From a checkpoint of a small autoregressive pixel model.
Model: arch transformer_decoder, width 256, layers 10, norm layernorm.
Training: soap at rate 0.0014, 15200 steps, batches of 128.
Data: trained on photos of plants, animals and fungi (iNaturalist), 12.5 epochs.
Rows from block 7, named by matrix and row number. Rows with one number belong to one neuron. Each number is 128 + 24 x the weight over its row's rms, rounded and kept within 0 to 255. All counts start at 0. After the name is the row's rms in percent of the matrix's.
# gate: MLP gate (model.blocks.7.mlp.gate.weight, 512x256), inputs 128-255
# fc1: MLP up (model.blocks.7.mlp.fc1.weight, 512x256), inputs 128-255
# fc2: MLP down (model.blocks.7.mlp.fc2.weight, 256x512, transposed), outputs 128-255
gate.451 108 [116 133 107 158  70 166 162 170 134 138 149 127 164 146 135 122 125 154 137 158 119 127  78 151 138 138  82 136 106 127 173 115 153 196 104 108 110  93 111 143 127 110 119 113 114 130 156 117 123 131 131 115 136 101 127 117 130 145 106 130 138 153 145 124 159 131 116 140  95 118 116  91 123 129 148 154 116 100 143 124  85  86 149 134 142  74 105 108 140 156 140 139 130 129 134 150  77 148  88 127 119  98 131 134 118 116  94 114 125 135 127 110 121 109 156 138 101 130 150 131 103 140 152 116 128 105 159 119]
gate.452 096 [144 123 163 140 158 122 136 122 137 110 123 150 139  63 156 124 149 109 137 100 127 130 138 138  80 136 160 110 165 114  89 108 105 136 116 148 103 119 142 134 115  94 127 128 153 138 162 151 129 159 162 135 171 178 122  93 167 113 128 152 144 139  75  93 130 106 130 109 139 127 164 165 135 112  79 126 109 170 119 107 120 165 162 115 160 134  82 127 139 134 132 125 127 124 146 151 107 151 133 121 128 102  75 105 105 112 153 131 147 101 128 115 147 145 138 138 116 116 163 134 155 133 123 105 116 110  93 123]
gate.453 094 [115 106 141 108 114 119 144 106 151 147 132 108 137 127 134 121 120 113 138 142 124 175 139  95 124 138 102 118 135 116 145 134 138 133 110  50 106 129 138 108  86 144 155 138 102 124 161 133 113 125 104 134 140 120 109 124 154 102  83  89 117 117 132 125 129  79 150 101 101 136 111 113 102 132 165 142 131 121 148 113 142 164 106 126 114 133 148 108  95 116 134 101 103 127 113 133 137 116 120 117 227 103 159 173 142 117 130 116 135 104 117 143 132 140 187 152 135 115 180 114 138 166 152 104 130 124 139  87]
gate.454 102 [141 113 173 135  93 129 105  88 129  98 145 183 147 136  97 151 133 142 103 138 114  95  99 194 111 110 176 121 123 149 118  93 139 137 157 117 154 107 102 124 126 143  72 140 121 110 152 110 120 151 118 100 108 133 132 152 131 136 150 117 113 117 118 115 150 128 114 134  97 134 121 103 150 132 119 157 129 101  93 115 110 121 152 136 147 132  78  85 146 143 112 158 150 129 138 132 156 155 118 120 109 149 123 145  82 100 140 127 170 134 166  80 109 142 128 141 116 123 154  88 134 116 117 163 104 137 139 147]
gate.455 093 [146 115 109 147 119 107 125 107 139  98 128 136 132 196  87 171 112  95 115  96 141 108 122 126 151  97 150 198 105 165 151 123 158 114 128 177 137 132 152 125 130 133 105 128 134 116 147 127 131 128 136 122 103 106 119 156 146 144 119 123 144 111 139 130 105 139 122 124 128 122 152 138 153 118 129  85 131 151 102 123 108 161 135 125 148 117 124 135 133 162  91 109 108  99 137 130 129 132 134 118 142 175  80 134 147 121 157 114 122 134 123 143 139  61 136 130 132 150 136 167 156 123 178 121 119 123 134 132]
gate.456 096 [ 83 117 153 153 146 109 138 131 117 136 114 113 104 125 144 149 108 142 103 121  96  96 116 136 133 142 141  88 163 148 151 118 126 168 124 130 141 116 120 111 126 157 194 171 118 138 149 143 113 147 109 172 135 187 143 128 172 112 137 109 121 136 136 128 144 130 114 117 103 109 131 139 154 154 138 130  89 132 145 128 170 144 118 162 146  74 100 117 135 107  69 108 109 168 110 157 168 113 140 128 129 151 136 128 149 116  99 119 140 151 122  88 134 143 108 110 146 135 152 108 123 151 136 143 141  96 116 134]
gate.457 101 [ 50 158 105 145 138 159 134 168 134 116 114 132 102 103 144 127 130 100 141 156 116 100  91 142  68 105 107 117 110 143 148  96 140  95 122 162 137 123 200 121 114 147 178 129 165 159 142 149 151 102 133 129 149 114 127 149 113 137 102 152 116 100 130 182 172 130 113 168  99 120 112 105 141 156 145 118 151 157 134 141 140 189 110 140 127 135 114 101 120 106 147  78  84 127 130 119 145 139  98 131 112 124 126 148 146 128  98 122 121 108 124 138 142 148 148 127 125 115 190 122 159 177 112 122 135 107 135  85]
gate.458 098 [160 121 109  97 120  91 101 129  94 136 129 123 105 153 112 152 146 138 115 121 141 151 151 152  91 142 115  93 110 108 107  92 100 113  87 155 133 114 105 194 114 137 158 140 116 103 131 139 133 156 129 107 144 134 120 130 135 120 128 114 129 160 107 105 179 143 134  95 128  93 147 121 118 128 127 108 103 115 106 117 112 115 144 104 118 121 110 149 119 172 100  89 125 137 120 115 127 154 123 166 110 138 128 117 141 126 152 109 124 107 123 124 114 151 123  88 134 105 124 109 172 162 124 111 147 156 119  71]
gate.459 092 [128 152  33 113 131  90 124 124 143 137 147 106  95 147 145 104 180 124 143 180 119 162 106 147 106 110 150 120 107 131 135 118 140 166 118 151 115 134 110 122 113  93 128 158 129 118 135 131 152 117 153 171 172 120 150 123 128 118  91 122 156 145 115 158 113 140 124 147 100 109 131  90 142 101 145 103 139 131 141 131 112 106 118 118 127  95 110 139 132 143 130 116 125 138 146 166 127 125 142 178 154 106 121 125 117 147 133 140 158 130 127 107 106 147 149 172  79 129 119 184 104  99 137 160 112 121 169 147]
gate.460 105 [107 117 137 129 141 128  87 161 128 139 166  99  86 133 164 136 135 142 108 139  77 132 124 117 139 108 133 140 143  94 118 168  54 141 127  87 102 126 151 116 125 161 181 152 128 123 128 116  98 149 167  92 130 139 129 129 175 110 139 181 137 142 131 133 123 120 137 123 181 182 197 135  51 126 118 100 122 148 133 127 128 117  86 126 131 161 123  99 119 122 160 128  97 104 103 146 127 131 122 166 135 192 161 160 105 124 167 107 131 108 111 106 126 158 145 109  66 116 189 123 118 124  98 111 165 134 124 136]
gate.461 108 [140 122 151 141  86  95  99 141 127 127 160 152 148 128 136 151 100  98 116 148  97 128 124 115  98  89 127 143 135 133 121 132 116  87 111 103 134 122  99 111 141 177 127 141 143 151 178 137 128 137 106 144 118 128 134 125 154 132  84 100 105 126 150 145 143 114  98  95 129 135 152 122 136 129 127 167 161 157 109  98  85 172 129  78 134  67 129 125 121 138 219 113 148 136 148 118 154 110 117 112 135  89 149 120 145 117 126 128 113 107 134 107 150  97 145 141 142 125 150  98 137 122 140 119 157  72 150 116]
gate.462 105 [108 131 176 129  88  77 113 155  86 101 142 114  97 134 168 107 134 114 125  66 125 138 191 126 148 119 102 152  62  98 150 114 132  94 156 109 176 119 139 133 170 172 151  96 152  85 154 129 137 109 125 132 125 159 114 135  95 119  87 125 129  98 169 136  93 135 139 125 115 121 133 103 155 115 171 114 115  88  98 146 108 133  90  81 127 112 148 106 127 151 143 109  88 169 142 130 147 109 128 147 145 113 156 126 143 108 137 154  85 108 160 149 116 178 152 106 110 115 119 125 146 149 172 138 130 108 138 169]
gate.463 092 [ 63 154 109 142 121  90 124 135 134 119 137 118 131 107 112 118 130 141 131 154 117 108 126 156 120 131 145 142  89 114 119 129 128 115  96 101 147 149 118 140 132 123 144 131 160 113 110 147 146 150  94 156  97 150  88 141 145 143 128  90 110 145  77 123 144 144  84 140 122  83 121 113 135 123 198 128 135 146 126 110 123 155 151 182 135 147 187  98 138 130 116 134 128 102 135 156 181 109 137 113 101 150 144 114  92 181 141 109 136 129 105 107 138 122 147 118  95 134 149 136 127 127 133 120 128 117 129 105]
gate.464 098 [101  79 117 127 103 177 141  87 119 165 206 107 102 115 107 118 136 150 105 139 131 160  86 136 147 165 156 122 106 108 124 149 139 139 134 119 140 101 116 123 118  90 136 103 132 132 149  96 153 120 126 166 115 143  77 113 130  98 143 133 101 170 144 159  79 114 124 101 119 136 122  95 126 141 132 154 118 164 143 141 124 124 134 127 132 140  97  96 123 114 137  81 175 116  81 121 115 139 109 132 161 105 126 146 116 126 123 119 127 144 145 140 117 132 178 124 190 103 142  99 130 117 135  98 118 135 154 116]
gate.465 105 [112 151 124 136  86 184 101  89 159 169 131 105 122 101 131 131 116 146 104 139 139 118 139 152 102 138 110 100 139 112 105 104 107 118 139  80 166  97 131 101  90 117  99 207  96  97 132 108 158 122 140 135 132 104 150 141 122 115 139 162 107 154  99 142 123 142 128 121 128 124 134  80 164 101 130 124  97 118 137 149 146 122 132 167 156 105 136 140 106 170 105 155 116 120 145 138 137 155 132 146 134 158  95 131 157 139 139 115 168 124 158 157 133 162 133  98 108 142 118 161 137 141 176 128  87 125 122 130]
gate.466 091 [137 124 173 128 109 119  96  84 122 119 101 138 107 177 155 109 144 116 130 156 116 136 122 121 116 112 122 121 109 113 119 106 186 145 129 107 179 111 153 117 158 128 119  95 138 117 139 131  90  91 112 172 121 112 141 153 106 107 146 123 122 165 113 151 129 143  76 133 122 141 115 145 117  86 171 106 118 128 150 130  93 110 118 139 149 107  79 172 161 113 152 122 129 149  74 131 108 155 120 119 126 125 141 128 117 169 146 141 127 117 144 117 123 149 159  71 115 119 119 105 127 147 121 162 115 117 138 136]
gate.467 104 [114 157  97 139 104 135 123 118 150 140 148 139 111 136 129 134 127 120 100 185 134  92 143 110 116 135 111 119 132 110 177 165 160  61 119 148 129 127 165 126 141  95 166 127 123 134 131 154 138  93 153 120 116 108 136 141 116 110 178 143 132  92 161 161 113 165 104 124 124 151 126 114 120 140 166 147  97 121 114 107 132 135 130 141 140 114 152 128 130 135 157 106 146 124  80 129 120 160 120 105 146  94 113 116 190 119 131 138  66 144  93  83 116 127 110  97 152 107 148 133  96 153 145 135 105 138 132 160]
gate.468 098 [140 109 103 140 155 144 145 122 132 144 173 105 107  94 145 124 151  92 134 114 109 132 135 112 114 136 172 128 146 185 127 152  93 113 125  87  86 123 115 114 143 114 161 149 153 109 121 121 136 106 112 117 146 143 144 132 116 126 118 110 127 152 106 151 126 137 133 120 129 159 108 105 185 131 137 155 182  92 146 109  77 136  96 176 123 136 123 112 132 141 108 128 177  85 138 110 114 147 177 102 147 109 142 138  54 133 133 109 112 128 136 131 143 121 135 137 138 162 147 126 170  90 129 124 122 103 140 119]
fc1.451 101 [135 116 135 157  71 143 135 158 114 105 133  81 191 155 135 137 115 117 122 147 148 121  92 137 102 149  96 106 125 104 158 118 150 128 111  74 149  67  83 200 141  76 157 139  90 162 172  96 134 108 138 105 115 154 132 112 132 161 137 168 129 146 131 119 179 117 114 142  79 103 104 125 112 113 109 109 129 128 143 105 107 132 129 130 122 134 158 128 171 136 122 121 109 143 116 131 115 115  55 132 134 164 131 144 156 124 124 159 128 115 163 119  82 121 159 129 143 130 124 120 111  97 133 119 140 102 146 121]
fc1.452 095 [131 112 115  95 112 117 122 118  95 134 142 135 136  93 129 135 159 124 158 110  98 131 119 134  97 109 149 104 187 137 125  92 130 134 119 166 133 149 118 148 120  95 100  97 124  99 157 155 138 211 135 118 175 185 145 140 140 140  90  97 139 146 119 104 106  82 121 151 101 144 147 121 129 111 133 147 104 177 172  97 137 133 177 125 137 151 115 101 140 121 102 126 123 123 154 168 133 144 143 146 133 152  98 129 132 132 139  65 160 137 144 124 127 128 109 114 101  95 177 139 124 138 141 112 139 137 122 160]
fc1.453 099 [173 102 101  97 107 123 138 154  91 133  79 152 137 135 140 114 150 129 129 167 101  99 122 148 122 143 130 136 123 165  90 128 143 160 143 120 120 138 146 161 146 116 114 146 133 121 130 116 152 129 100  89 157 124 160 135  60 136 158 138  97 119 156 161 152 149 132 131 152 132 141 122 164 109  86 109 115 135 143 142 121 107 103 126 161  69 123  95 140 150  90 160 158 186 130 151 155 171 129 123  83 206 186 126 147 110 120 139 102 134 143 104 129 116 108 121 120 125 138 124 116 137  98 150 130 130 108 181]
fc1.454 104 [174 143 151 120 197 108 129 126 132 107 106 116 116 131  93 137 134 100 180 129 118 120 135  68 134 137 127 100 153 152 125 105 104 107 143 123 131 164 108 138 100 134 175 130 162 137 142  79 149 111 111  85 117 120 136 118 156 143 158 156 121 126  99 122 147 148 154 150 163 184 130 187 118 117  91 126 149 158 110 117 146 155 104 151 143 136 134 177 117  89 144 143 114  97  89  75 123 117  86 148 126 118  86 112  90 108 146 194  81 120 122 132 167 128 143 126 101 173 121 140 150 108 133 116 128 121 100 151]
fc1.455 092 [ 85 154 135  76 112 158 123 121 171  98 173 118 143 113  98 136 110 130 113 108 127 150 130 118 104 171 140  68 128 122 126  88 152 115 134  80 133 172 142 128 155 100 159 121 136 159 138  89 124 110 107 164 144 130 136 141 100  92  98 109  92 115 119 134 108 166 116 152 132 141  96 123  66 124 128 150 133 108  94 145 143 131 149 119 123 141 117 150 141 161 114 121 112 138 155 115 137 102  99 121 148 120 125 129 127 116  98 149  93 114 102 111 112 118 119 109  88 160 155 131  88 144 125 138 166 145  80 183]
fc1.456 099 [154 184 145 106 117 176 157 142 140 136 106 115 177 130 129 163  91  65 123 124 124 137 108 122 133 131 132 166 116 182  71 124 102 107 135 113 134 104 192 127 131 123 131 152  92  96 140 116 134 126 153 110 123 117 120 156 125 126 133 113  79 135 104 138 127 145 125 134  97 149 155 141  69 118  96 134 110 157 120 112 120 144 117  93 122 174 163 127 124 145  90 140 158  92 150 140 133 133 152 160 106 138 155 124 124  96 144 118 161 115  59 148 128 173 134 157 107 146 131 154 137 103 113 121 180 104 135 107]
fc1.457 095 [ 79 139 108 130 122  95 183 103 166 135 106 132 104 110 126 129 115  88 154 116  83 142 119 124 173 102  90 122 110 115 174 115 129 115  92 145 137  91 141 147 118 124 143  96 136 147 144 121 119 152 114 140 148 133 139 142 134 101 100 107 129 117 121 157 181 154 121 130 131 165 166  52 156 181 122 132 169 127 131 108 117 104 136 135 144 146 128 114 151 153  93 135 100 117  76 103 141 134 138 147 157 122 153 131 125 104 145 117 137 123 126  96 144 159 145 142 137 143 140  92 154  79  87 129 126 145 148 111]
fc1.458 100 [175 145 118 114 100 101 110 137 134  91 155  87 147 135 115 120 128 132 106 147 126 173 134 133 125 126  72 105 134 105 132  96  97 139 114 107  68 173  98 159 178 130 193 107 103 108 152 126 120 107 113 119 118 115 117 153 148 132 136 100 126 137 103 132  87 142 170 107 159 110 148 138 118 176  69  94 155 153 119 139 131 130 126 142 114 111 150 137 107 131 109 106 125 103 116 119  98 143 103 166 111 124 153 131 130 152 114 138 142 130 127 103 126 185 127 129 101  90  93 129 162 126 142 138 121 165 122  86]
fc1.459 092 [131 159 139  97 142 152 117  96 115  91 110 142 141  79 105 132 139 122 104 135 159 152 159 134 116  89 134 132 125 155 131 145 152 106 127 116 119 113 107 150 159 163 130 121 121 131 173 147 146 164 124  91 100 100 134 133 147 122 152 141 120 124 126 125 115 132 109  70 126 149 135 162 169  83 128 152  93 108 136 115 125 117 148 150 118 137 127 124 137  93 135 113 155 105 143 107 138 102 129  73 123 121 112 103 120 122 108 176 143  87 125 144 101 106 141 118 138 156  80 176 175 149 121 115 143 131 103 123]
fc1.460 103 [134 109  88  89 117 119  88 161 108 140 103 138  99 135 117 125 177 144 112  95 174 116 116 132 106 110 131 178  94  94 104 116 110 141 136 101 132 134 108 137 123 138  67 107 119 126 101 164 166 160 121 127 154 159 125 116 118 126 100 138 147  99 156 115 129  95 118 114 136 107 119 122 149  98 135 130 103  84 139 171 135 136 132 125 120 113 138 119 118 124 108  85 114 132 138 199 161 145 138 124 129 114 122 128 183 139 112 164 148 128 100 120 141 132  76 131 101 113 101 145 118 155 131 117 160 123  99 128]
fc1.461 104 [108 118 104 126 158 170 134 136 105 137  97  95 136 179  89 159 140 146  94 108 124 110 120 122 119 145 134 141 161  82 121 169 141 114 133 138 125 157 163 163 134 136  93 101 114 120 133 127 101 109 144 139 100 116 157 134 108 142 102 111 125 148 111 112 151 138 158 175 122 176  85 115 126 106 117 132  94 145 147 182 163 110 116 149 146 128 114 120 142 146 125 122 114  97 138 105 116 144 105 107  99 134 109 152  92 127 138 106 134 125 125 121 161 137 124 128 107  70 126 129 134 151  99  87 110 188 140 113]
fc1.462 100 [124 141 115 132 123 122 144 167 128 115 128  94 107 134 150 115 136 150 106 131 116 174 139 107 140 146  95 110 147 117 120  95 125 127  99 140 108 122  98 131 174 133 135 120 100 128 123  82 152 114 151 121 124 146 117 118 143 112  86 104 141 105 148 129 107  92 143 134 125 136 168 151 105  74 144 134 173 113  81  84 145 126 101  77 125 138 161 120 123 131  98  96  71 118 104 110 181 151 108 131 107 134 105 136 146 103 151 165  89 142 154 177 126 151 166 133 103 147  83 146 119 112 144 131 118 116 174 142]
fc1.463 096 [157 140 119 127 109 150 154 154 131 122 115 171 174 117 102 130 105 134  98 124 150 121 123 118 127 144 130  73 125 161 153 117 134 117 155 121 152 129 142  97  93  93  84 133 123 141 123 104 113 165 167 123 137 108 177 181 118 152 129 130 106  95 159 135 108 128 124 121 117 174 150 102 130 130  87 124 123 123 117 127 125 130  96 113 185 104 117 151 168 122 123 167 145 168 114 105  91 173 127 128  74 143 106 141 142 115 179 146 119 140 128 147 110 117 124 150 175 117 102 180 143 137 130 140 148 159  67 128]
fc1.464 104 [159 161 143 125 141 116 108 147 146  94 146 132 125 138 144 144 117 133 168 148 129 109 132 114 124  98 172 109 122 136 146 117 124 167 116  80  99  91 111 107  98 124 151 134 138 146 112 124  93 139 116 165 125 169 136 165  93 112 103 112 111 108 130 107 123 151 120 133 133 120 113 147 133 138 137 106  94 115 140 155 127  89 154 123 124 121 126 104 138 124 116 130 160 141 150 170 122 122 140  85  90 102  91 101 105 152 123 114 125 118 102  90 124 147  88  73 140 121 106 179 156 121 125 144 114 113  98 151]
fc1.465 103 [107 100 108 157 122 142 117 124 103 101 148  75 112 158  97 103 119 177 144 146 140 153 150 126 117 108 129 150 111 135 145 144 126 112 190 153 109  99 119 132 135 163 144 108 113 174 125 139 132 176 117 144 143 164 134 135 152 106  89 157 127 105 103  98 152  86  68  98 165 153  87 125 116 143 135 131 102 159 124  95 129 132 130 124 141 112 128 129  98 155 155 122 158 132 113 120 104 136 136  91 168 129 131 129  89 101 136 144 108 125 134 119 121 133 121 141 114  88 156 128 115 135 141 123 140 125 113 171]
fc1.466 101 [127 108  93 171 118 176 138  83 109 164 121 143 113 134 122 127 127 177 153 128 166 134 147 135 146 136 113 105  86 173 101 169 149  72  84 130 148 122 139 111 100 142 119 121 151 133 136 116 107 124 123 136 157 107 131 124  90  89 126 103 126 135 170  90  97 147  75 129  90 141 151 140 115 113 136 130 127 139 130 138 153  76 126 129 131 109 145 162 153 134 159 129 118  95 111 172  58 108 124 127 117 147 143 107 159 109 148 149 172 139 126  98 131 136 169  99 127 114 126 123 110 147 137 159 160 140 136 121]
fc1.467 102 [122 126 149 106 127 153  88 131 104 136 122 122 113 148 179 143 129 131 160 133 128 145 154  98 143 123 121 106 140 121 146 143  56 102 118 135 147 122 159 159 110 165 178  92 103 158 133 150  77 125 123 141 142 124 128 122 118 112 159 152 155 114 112 138 179 113 102  66 139  84 145 101 150 121 114 113  99  93 139 104 116 136 109 142 136 105 119 132 149  80 119  82 132 132 127 150 128 136 133 121 131 106  86 113 133 111 165 131 144 121 105 135 102 134 109  99 124 124 162 126 107  99 122 111  90 131  76 126]
fc1.468 097 [161  79 168 138 127  99 135 137 164 147 131  91  71  88 140 150 112 135 172 139 131 173 136 129 118 158  82 109 125 154 140 150 109 101 131 114 123 102 118 145 118 109 149 210 153  76 145 134 117 151 116 133 144 151 126 152 130 114 126  81 130 147 162 174 137 151 152 151 120 124 121 113 144 135 143 130 132 104 135  82 121 129 150 134 144 105 123 138 130  89 117  96 106  93 128 133 117 171 122 120 151  97  90 118 147 129 117 136 121 149 103 139  94 146 106 120 179 135 140 127 157 110 121 158 135 145 130 139]
fc2.451 100 [148 159 145 125 139 100 113 105 124 145 107 116  67 114 140 121 115 103 116 116 137 122 147 147 132 114 160 151 124 122 106 136 128 111 102 110 111 149 141 132  94 172 100 170 127 114 105 152 102 151 160 127 123 160 111 119 166 105 124 153 150 131 131 151 160 132 111 104 136 130 141 108 162 159 120 103  77 137 134 102  92 134  97 153 125  86 141 121 123 108 168 121 110 161 149  65 135 131 138 125 149 155 167 117 115 145  95 119 110 102 130 102 138 147 147 187 151 136 112 128 134 123 156 130 149 112 115 154]
fc2.452 095 [164 130 146 133 127 119 124 131 138 130 120 120 130 113  89 156 147  95 156 142 145 113 129 129 150 128 150 120 144 133 151 176 130 127 171  96 138 147 155  90 147  93 187  93 147 116 127  93 133 117 115  72 132 147 161 128 148 127 117 180 131 131 147  73 121 147 156  71 114 137 156 141 151 144 138 157 120 148 148 132 116 126  58 113 147  94 121 119 132 121  79  94 161 141 108 122 117 127 149 126 167 123 132 144 133  90 151 142 112 143 136 120  97 121 150 110  98 117 109 115 132 102 134 136 201  95 129 131]
fc2.453 099 [124 141 108 143  96 158 148 116 129 159 142 111  86 158  79  95 163 114 131 148 139 156 127 127 128 165 151 100 124 127 116 152 125 101 158 124 111 117 122 122  87 110 154 145 131 120 139 133 123 137 132 105 125 116 136  85 144 152 129 159 122 143 112 129 144 105 160  91 129 135 149 125 117 116 135 118 141 118 102 144 130 102 154 102 182 141  98 158 122 128 134 105 151 114 104 135 160 119 164 151 143 111 140 136  82 171 164 137 147 108 105 153 136 133 138 126 129 150 154 116 142 140 111  82 140 108 157  94]
fc2.454 101 [110 158 137 134 137 160 112 123 179 134 141 118 150 119 131 160 107 131 112 138 137 112 140 140 118 129 112 103 136 172 114 125 123 134 102 159  97 130 174  75 120 126 110 136 140 111 117 103 135 106 128 133 160 128  92 137 100 116 176 101 122 117 141 148 123 130 151 153 116 183 157 109  93 126 122  83  99 103 160 134 132 146 156 149 139 150 133  62 104 169 103 108 141 145 154 122 121 136 135 139  94 104 113  97 132 128 143 117 140 104 154 130 129 111 146 184 130 155 102 127 130 128 123 168 106 138 117 141]
fc2.455 104 [ 90 120 150  94 119 162 101 125  88 140 116 136 100 108 118 134 134 107 129 121 169 127 134 168 138 133 133 118 102 150 162 115 139 132  99 120 138 113 123  96 103 149 128 117 128 113 144 128  77 171 110 159 128 130 150 166 154  99 125 160 129 161 143 132  87 109 150 103 118 115  86 131 151 153 120 149 115 130  77 134 101  98 144 126 149 101 138 136 162 105 121 130 146 142 131 127 122  75 136 101 139 122  93 162 136 110 138 122 139 121 111 130 126 109 131 116 135 144 129 127 141 121 108 122 148 171 143 124]
fc2.456 091 [150 120 117 161 151 130 127 118 110 115  95  67 136 144 151 150 135  97 136 141 126 140  74 144  97 168 117 109 160 114 159 159 122 151 134 131 100 133 116  93 137 105 146 127 115 162 158 121 111  78 128 116 109 129 139 143 129 142 134  84  84 141  71 154 168 132 107 141 144 118 108 126  92 160 113 126  92 124 144 102  89 157 123 120 107 104 125 133 135 130 137 138 109 126 148 154 158 101 106 145 154 137 118 126  80 105 129 133 117 163 134 116 116 116 137 137 145 131 124 146 186 147 119 124 127 130 128 148]
fc2.457 097 [165 132 134 124 101 112 161 109 141 121  82 171  97 140 126 128 145  84 131 106  95 139 109 106 123 100 115 124 103 160  84 144 100 141 122 108 120 100 125 124 158 132 157  98 139 128 105 117 155 126 182 158 147 126 133 162 182 172 130 138 124 125 135 109 138 124 156  75 115 144 107 144 154 135 129 149  97 167 113 128  96 129 105 118 102 159 162 140 153 132 149 146 132 110 119  99 148 153 164 151 127 102 100 164 118 147 136 120 140 113 112 161 107 126  75 150 116 121 123 152 135  89 116 168 117 128  92 101]
fc2.458 094 [143 134 123 112 128 133 140  98 112 159 135 126 167 163  85 163  62 126 110 119 157 123 152 103 160 116 146 109 142 126 135 109 111  73 121 103  72 125 116 103  98 113 128 149 141 141 110 128  86 129 110  96 150 135 137 146 150 131 131 128 123 136 149 152 158 124 118 149  91 101 155 102 126 136 133  55 126 124 136 125 130  89 118 163 134 172  94 146 186 148 103  93 128 152 158  79 135 172 142 128  78 104 147 124  70  99 112 105 152 159  96 116 103  69 155 106 164 140 131 116 101 114 115 152 137 112 129 144]
fc2.459 102 [127 115  88 129 128 115 126 127 142 128 129 137 126 140 132 136 121 105 162 137 122 139 103 144 109 176 147  96 115 166 143 137 149 140 121 154 130 122 137 125 118 109 139 135 149 142 116 138 151 128 161  79 158 162 133 120 143 141 115 140 141 123 138 113 151 123  99 134 119 128 149 113 132 145 121 108 164 137 134 132 144 127 121 122 111 153 166 125 135 153 162 118  35 121 164 166 123 147 126 138 132 153 130 135 158 124 121 137 138 116  39  92 110 151 147 153 133 115 145 138 138  95 124 124 154 133 148 139]
fc2.460 097 [138 155 137 147  90 137 125 102 143 169  98  89 138 138 102 135 145 104 181 142 134 117  99 139 118 130 149 114 111  96 110 149 109  85 140 124 118 134 132 116 111 146 143 147  95 127  99 145 117 169 126 141 109 135 150  98 101 125 108 140 158 176 128 152 120 126 130  98 124  65 173 118 121 152 135  93 141 112 119 108 145 122 118 122 113 107 145 136 131 129 110 110 128 138 133 112 119 144 157 136 129 130 151  95 142 117 145 126 150 141 137 141 107 119 123 107 110  56 100 108  86 172 136 160 138 129  97 141]
fc2.461 096 [ 98 112 118  93 143 157 138  85 148  95 124 112 157  92  95 104 137 108 135 163 127 172  81 112 139 130 126 124 141 131 112 144 115 115 150 127  95 128 162 119 127 104 137 148 117 107 116 134  91 153 122 132 164 140 112 114 121 180 114 170 145 134 159 119 134 118 126 148 109 135  99 131 103 150  86 105 166 118 161 142 112 110 125 156 127 172  96 120 113 136 127 101 123 118 116 131 119 124 120 159 119 207 120 180 133 114 136  96 194 148 125 141 122 165 117  97 118 137 126 137 115 162 132 115 109 122 126 110]
fc2.462 111 [109 154 116 173  93 104 114 138 181 105 151 148 157 107 120 117 102 157 122  29 148 141 140 153 162  94 166 145 122 137  98  75 139 176 118 164 122 109 191 155 140 167  94 132  91 128  94 129 116 102 151 133 158 115 136 122 120 183 159 155 114 113 113 115 113 127 141 154 156 125 106 148 155 105 122 135 154 174  84 108 122 100 118 118 124 127 153 135 190 122 133 104 149 130 102 117 107 119 120 112 160 105 150 133 100 117 126 151 116 155 136 121 138 112 111  94  88 130 139 139 120 116 120 133 136 150 146 127]
fc2.463 089 [134 128 142 100  80 116 142 138 126 150 137  87 144 127 124 136 109 131 116 114 128 100  91 173 125 122  90 120 126 154  85 154 106 181 107 131 193 124 114 133 130 144 169 140 167 131 139 150 117 158 157 125 162 137 129 140  78 139 163 118 104 111 126 121 142 121 140  87 133  98 122 153 132 125 128 122 128 148 118 105 134 141 129 170 132  98 155 111 167 121 178 142 100 113 144 144 155 153 129 186 129 143 123 114 118  97 106 104 142 134 106 120 142 100 100 105 136 155 138  66 166  73 158 129 109 123 158 177]
fc2.464 099 [ 94  72 117 179 122 166 118  86 163 127 143 188 156 147 103 132 130  98 108 144 102 107 105  86 114 140 118  81 123 122 127 104 149  88 155 130 153 142 118  99 158 152 129 143 147 129 169 136 166 115 125 141 149  95  90 110 136 132 123 141  99 135 143 126 114 134  95 130 132 136 154 142 132 132 120 144 141 139 126 135 121 140 150 145 102 145 100 103 127 160 158 150 142 114 133 106 132 154 117 115 150 102 126 156 136 116  88 128 127 171 114 134 121 118 131 118 133 138 120 122 140 106 122 149 107 127 126  86]
fc2.465 099 [129 118 146 165 112 102 128 171 152 124 173 129 140 141 128 122 132 163 123 158 128 137 147 116 129 104 154 124 113 117  81 122 159 134 148 146 160 115 134 105 138 150  80 130 108 104 149 121 134 133 131 148 142 111 105  97 136  85 114 131 140 127 136 150  89 154 156 112 122 144 122 166 104 188 114 141 119  53 101 116 154 154 103 191 155 151 118 157 107  94 152 180 144 128 153  90 107 121 158 123 140 126  97 155 162 133 122 170 105 172 178 157 158 137 125  96 125 145 113 129  87 136 109  93 143 168 119 132]
fc2.466 091 [ 99 163 141 162 121 107 135 178 132 144  69 121 152  80 127 127 117 138 154 138 138 129 146 132 120 127 139 157 154 141 120 112 117 105 109  76 111 119 130 136 128 161 172 161 104  94 115 154 146 136 118 134 102 163  96 176 171 114 108 146 104 114  42 155  99 160 143  99 136 133 104  80 132  96 100 118 161 140 121 124 149  96 100 124  89 131 121 129  87 135 116 153 141 127 114 148 150 117 169 119 133 144 135 114 105 141 131 126 139 102 163 148 109 144  94 141  87 160 149 182 140 111  76 154 124 132 104 139]
fc2.467 110 [113 118 151 131 117 112 116 147 165 136 189 127 129 146 124 143 129 130 108 128 129 117 128 149 144 147 156 123  76 107  87 122 161 104 138 161 149 134 144 124 128 115 161 132 118 145 110 124 134 125 115 123 154 146 122 111 125 135 106 126 146 108 125  95 133  92 141 114 106 114 136 138 141  81 112 104 174  96 131 123 151 154  96 128 109 149 136  82  94 133 148 131 103 138 136 136 141 124  89 156 137 154  93 136  40 131 117 111  78 106 160 148 136  96 128 133 134 144 103 177 168 107 117 124 134 115 158 125]
fc2.468 099 [153 135 131 168 136 125 114 161  76 144  90 147  93  74 147 155 146 164 128 139 144 134  73 162 133 132  99 109 122 130 131 117 141 149 156 111 151 125 140 130 115 164 144 147 137 174 150  72 138 140 129 132 181 119 144 135 176 111  85 105 147 122 168 170 128 142 130  64 115 127 176 123 125 152 118 152 102 135 123 147 109 170 143  86 119 110 147 152 105 102 134 123 143 133 126 130 112 120 136 123 164  94 129 132 121 120 143 158 128 106 120 136 105  90 150 104 131 134 136 151 154 162 121 127 140 147 120 128]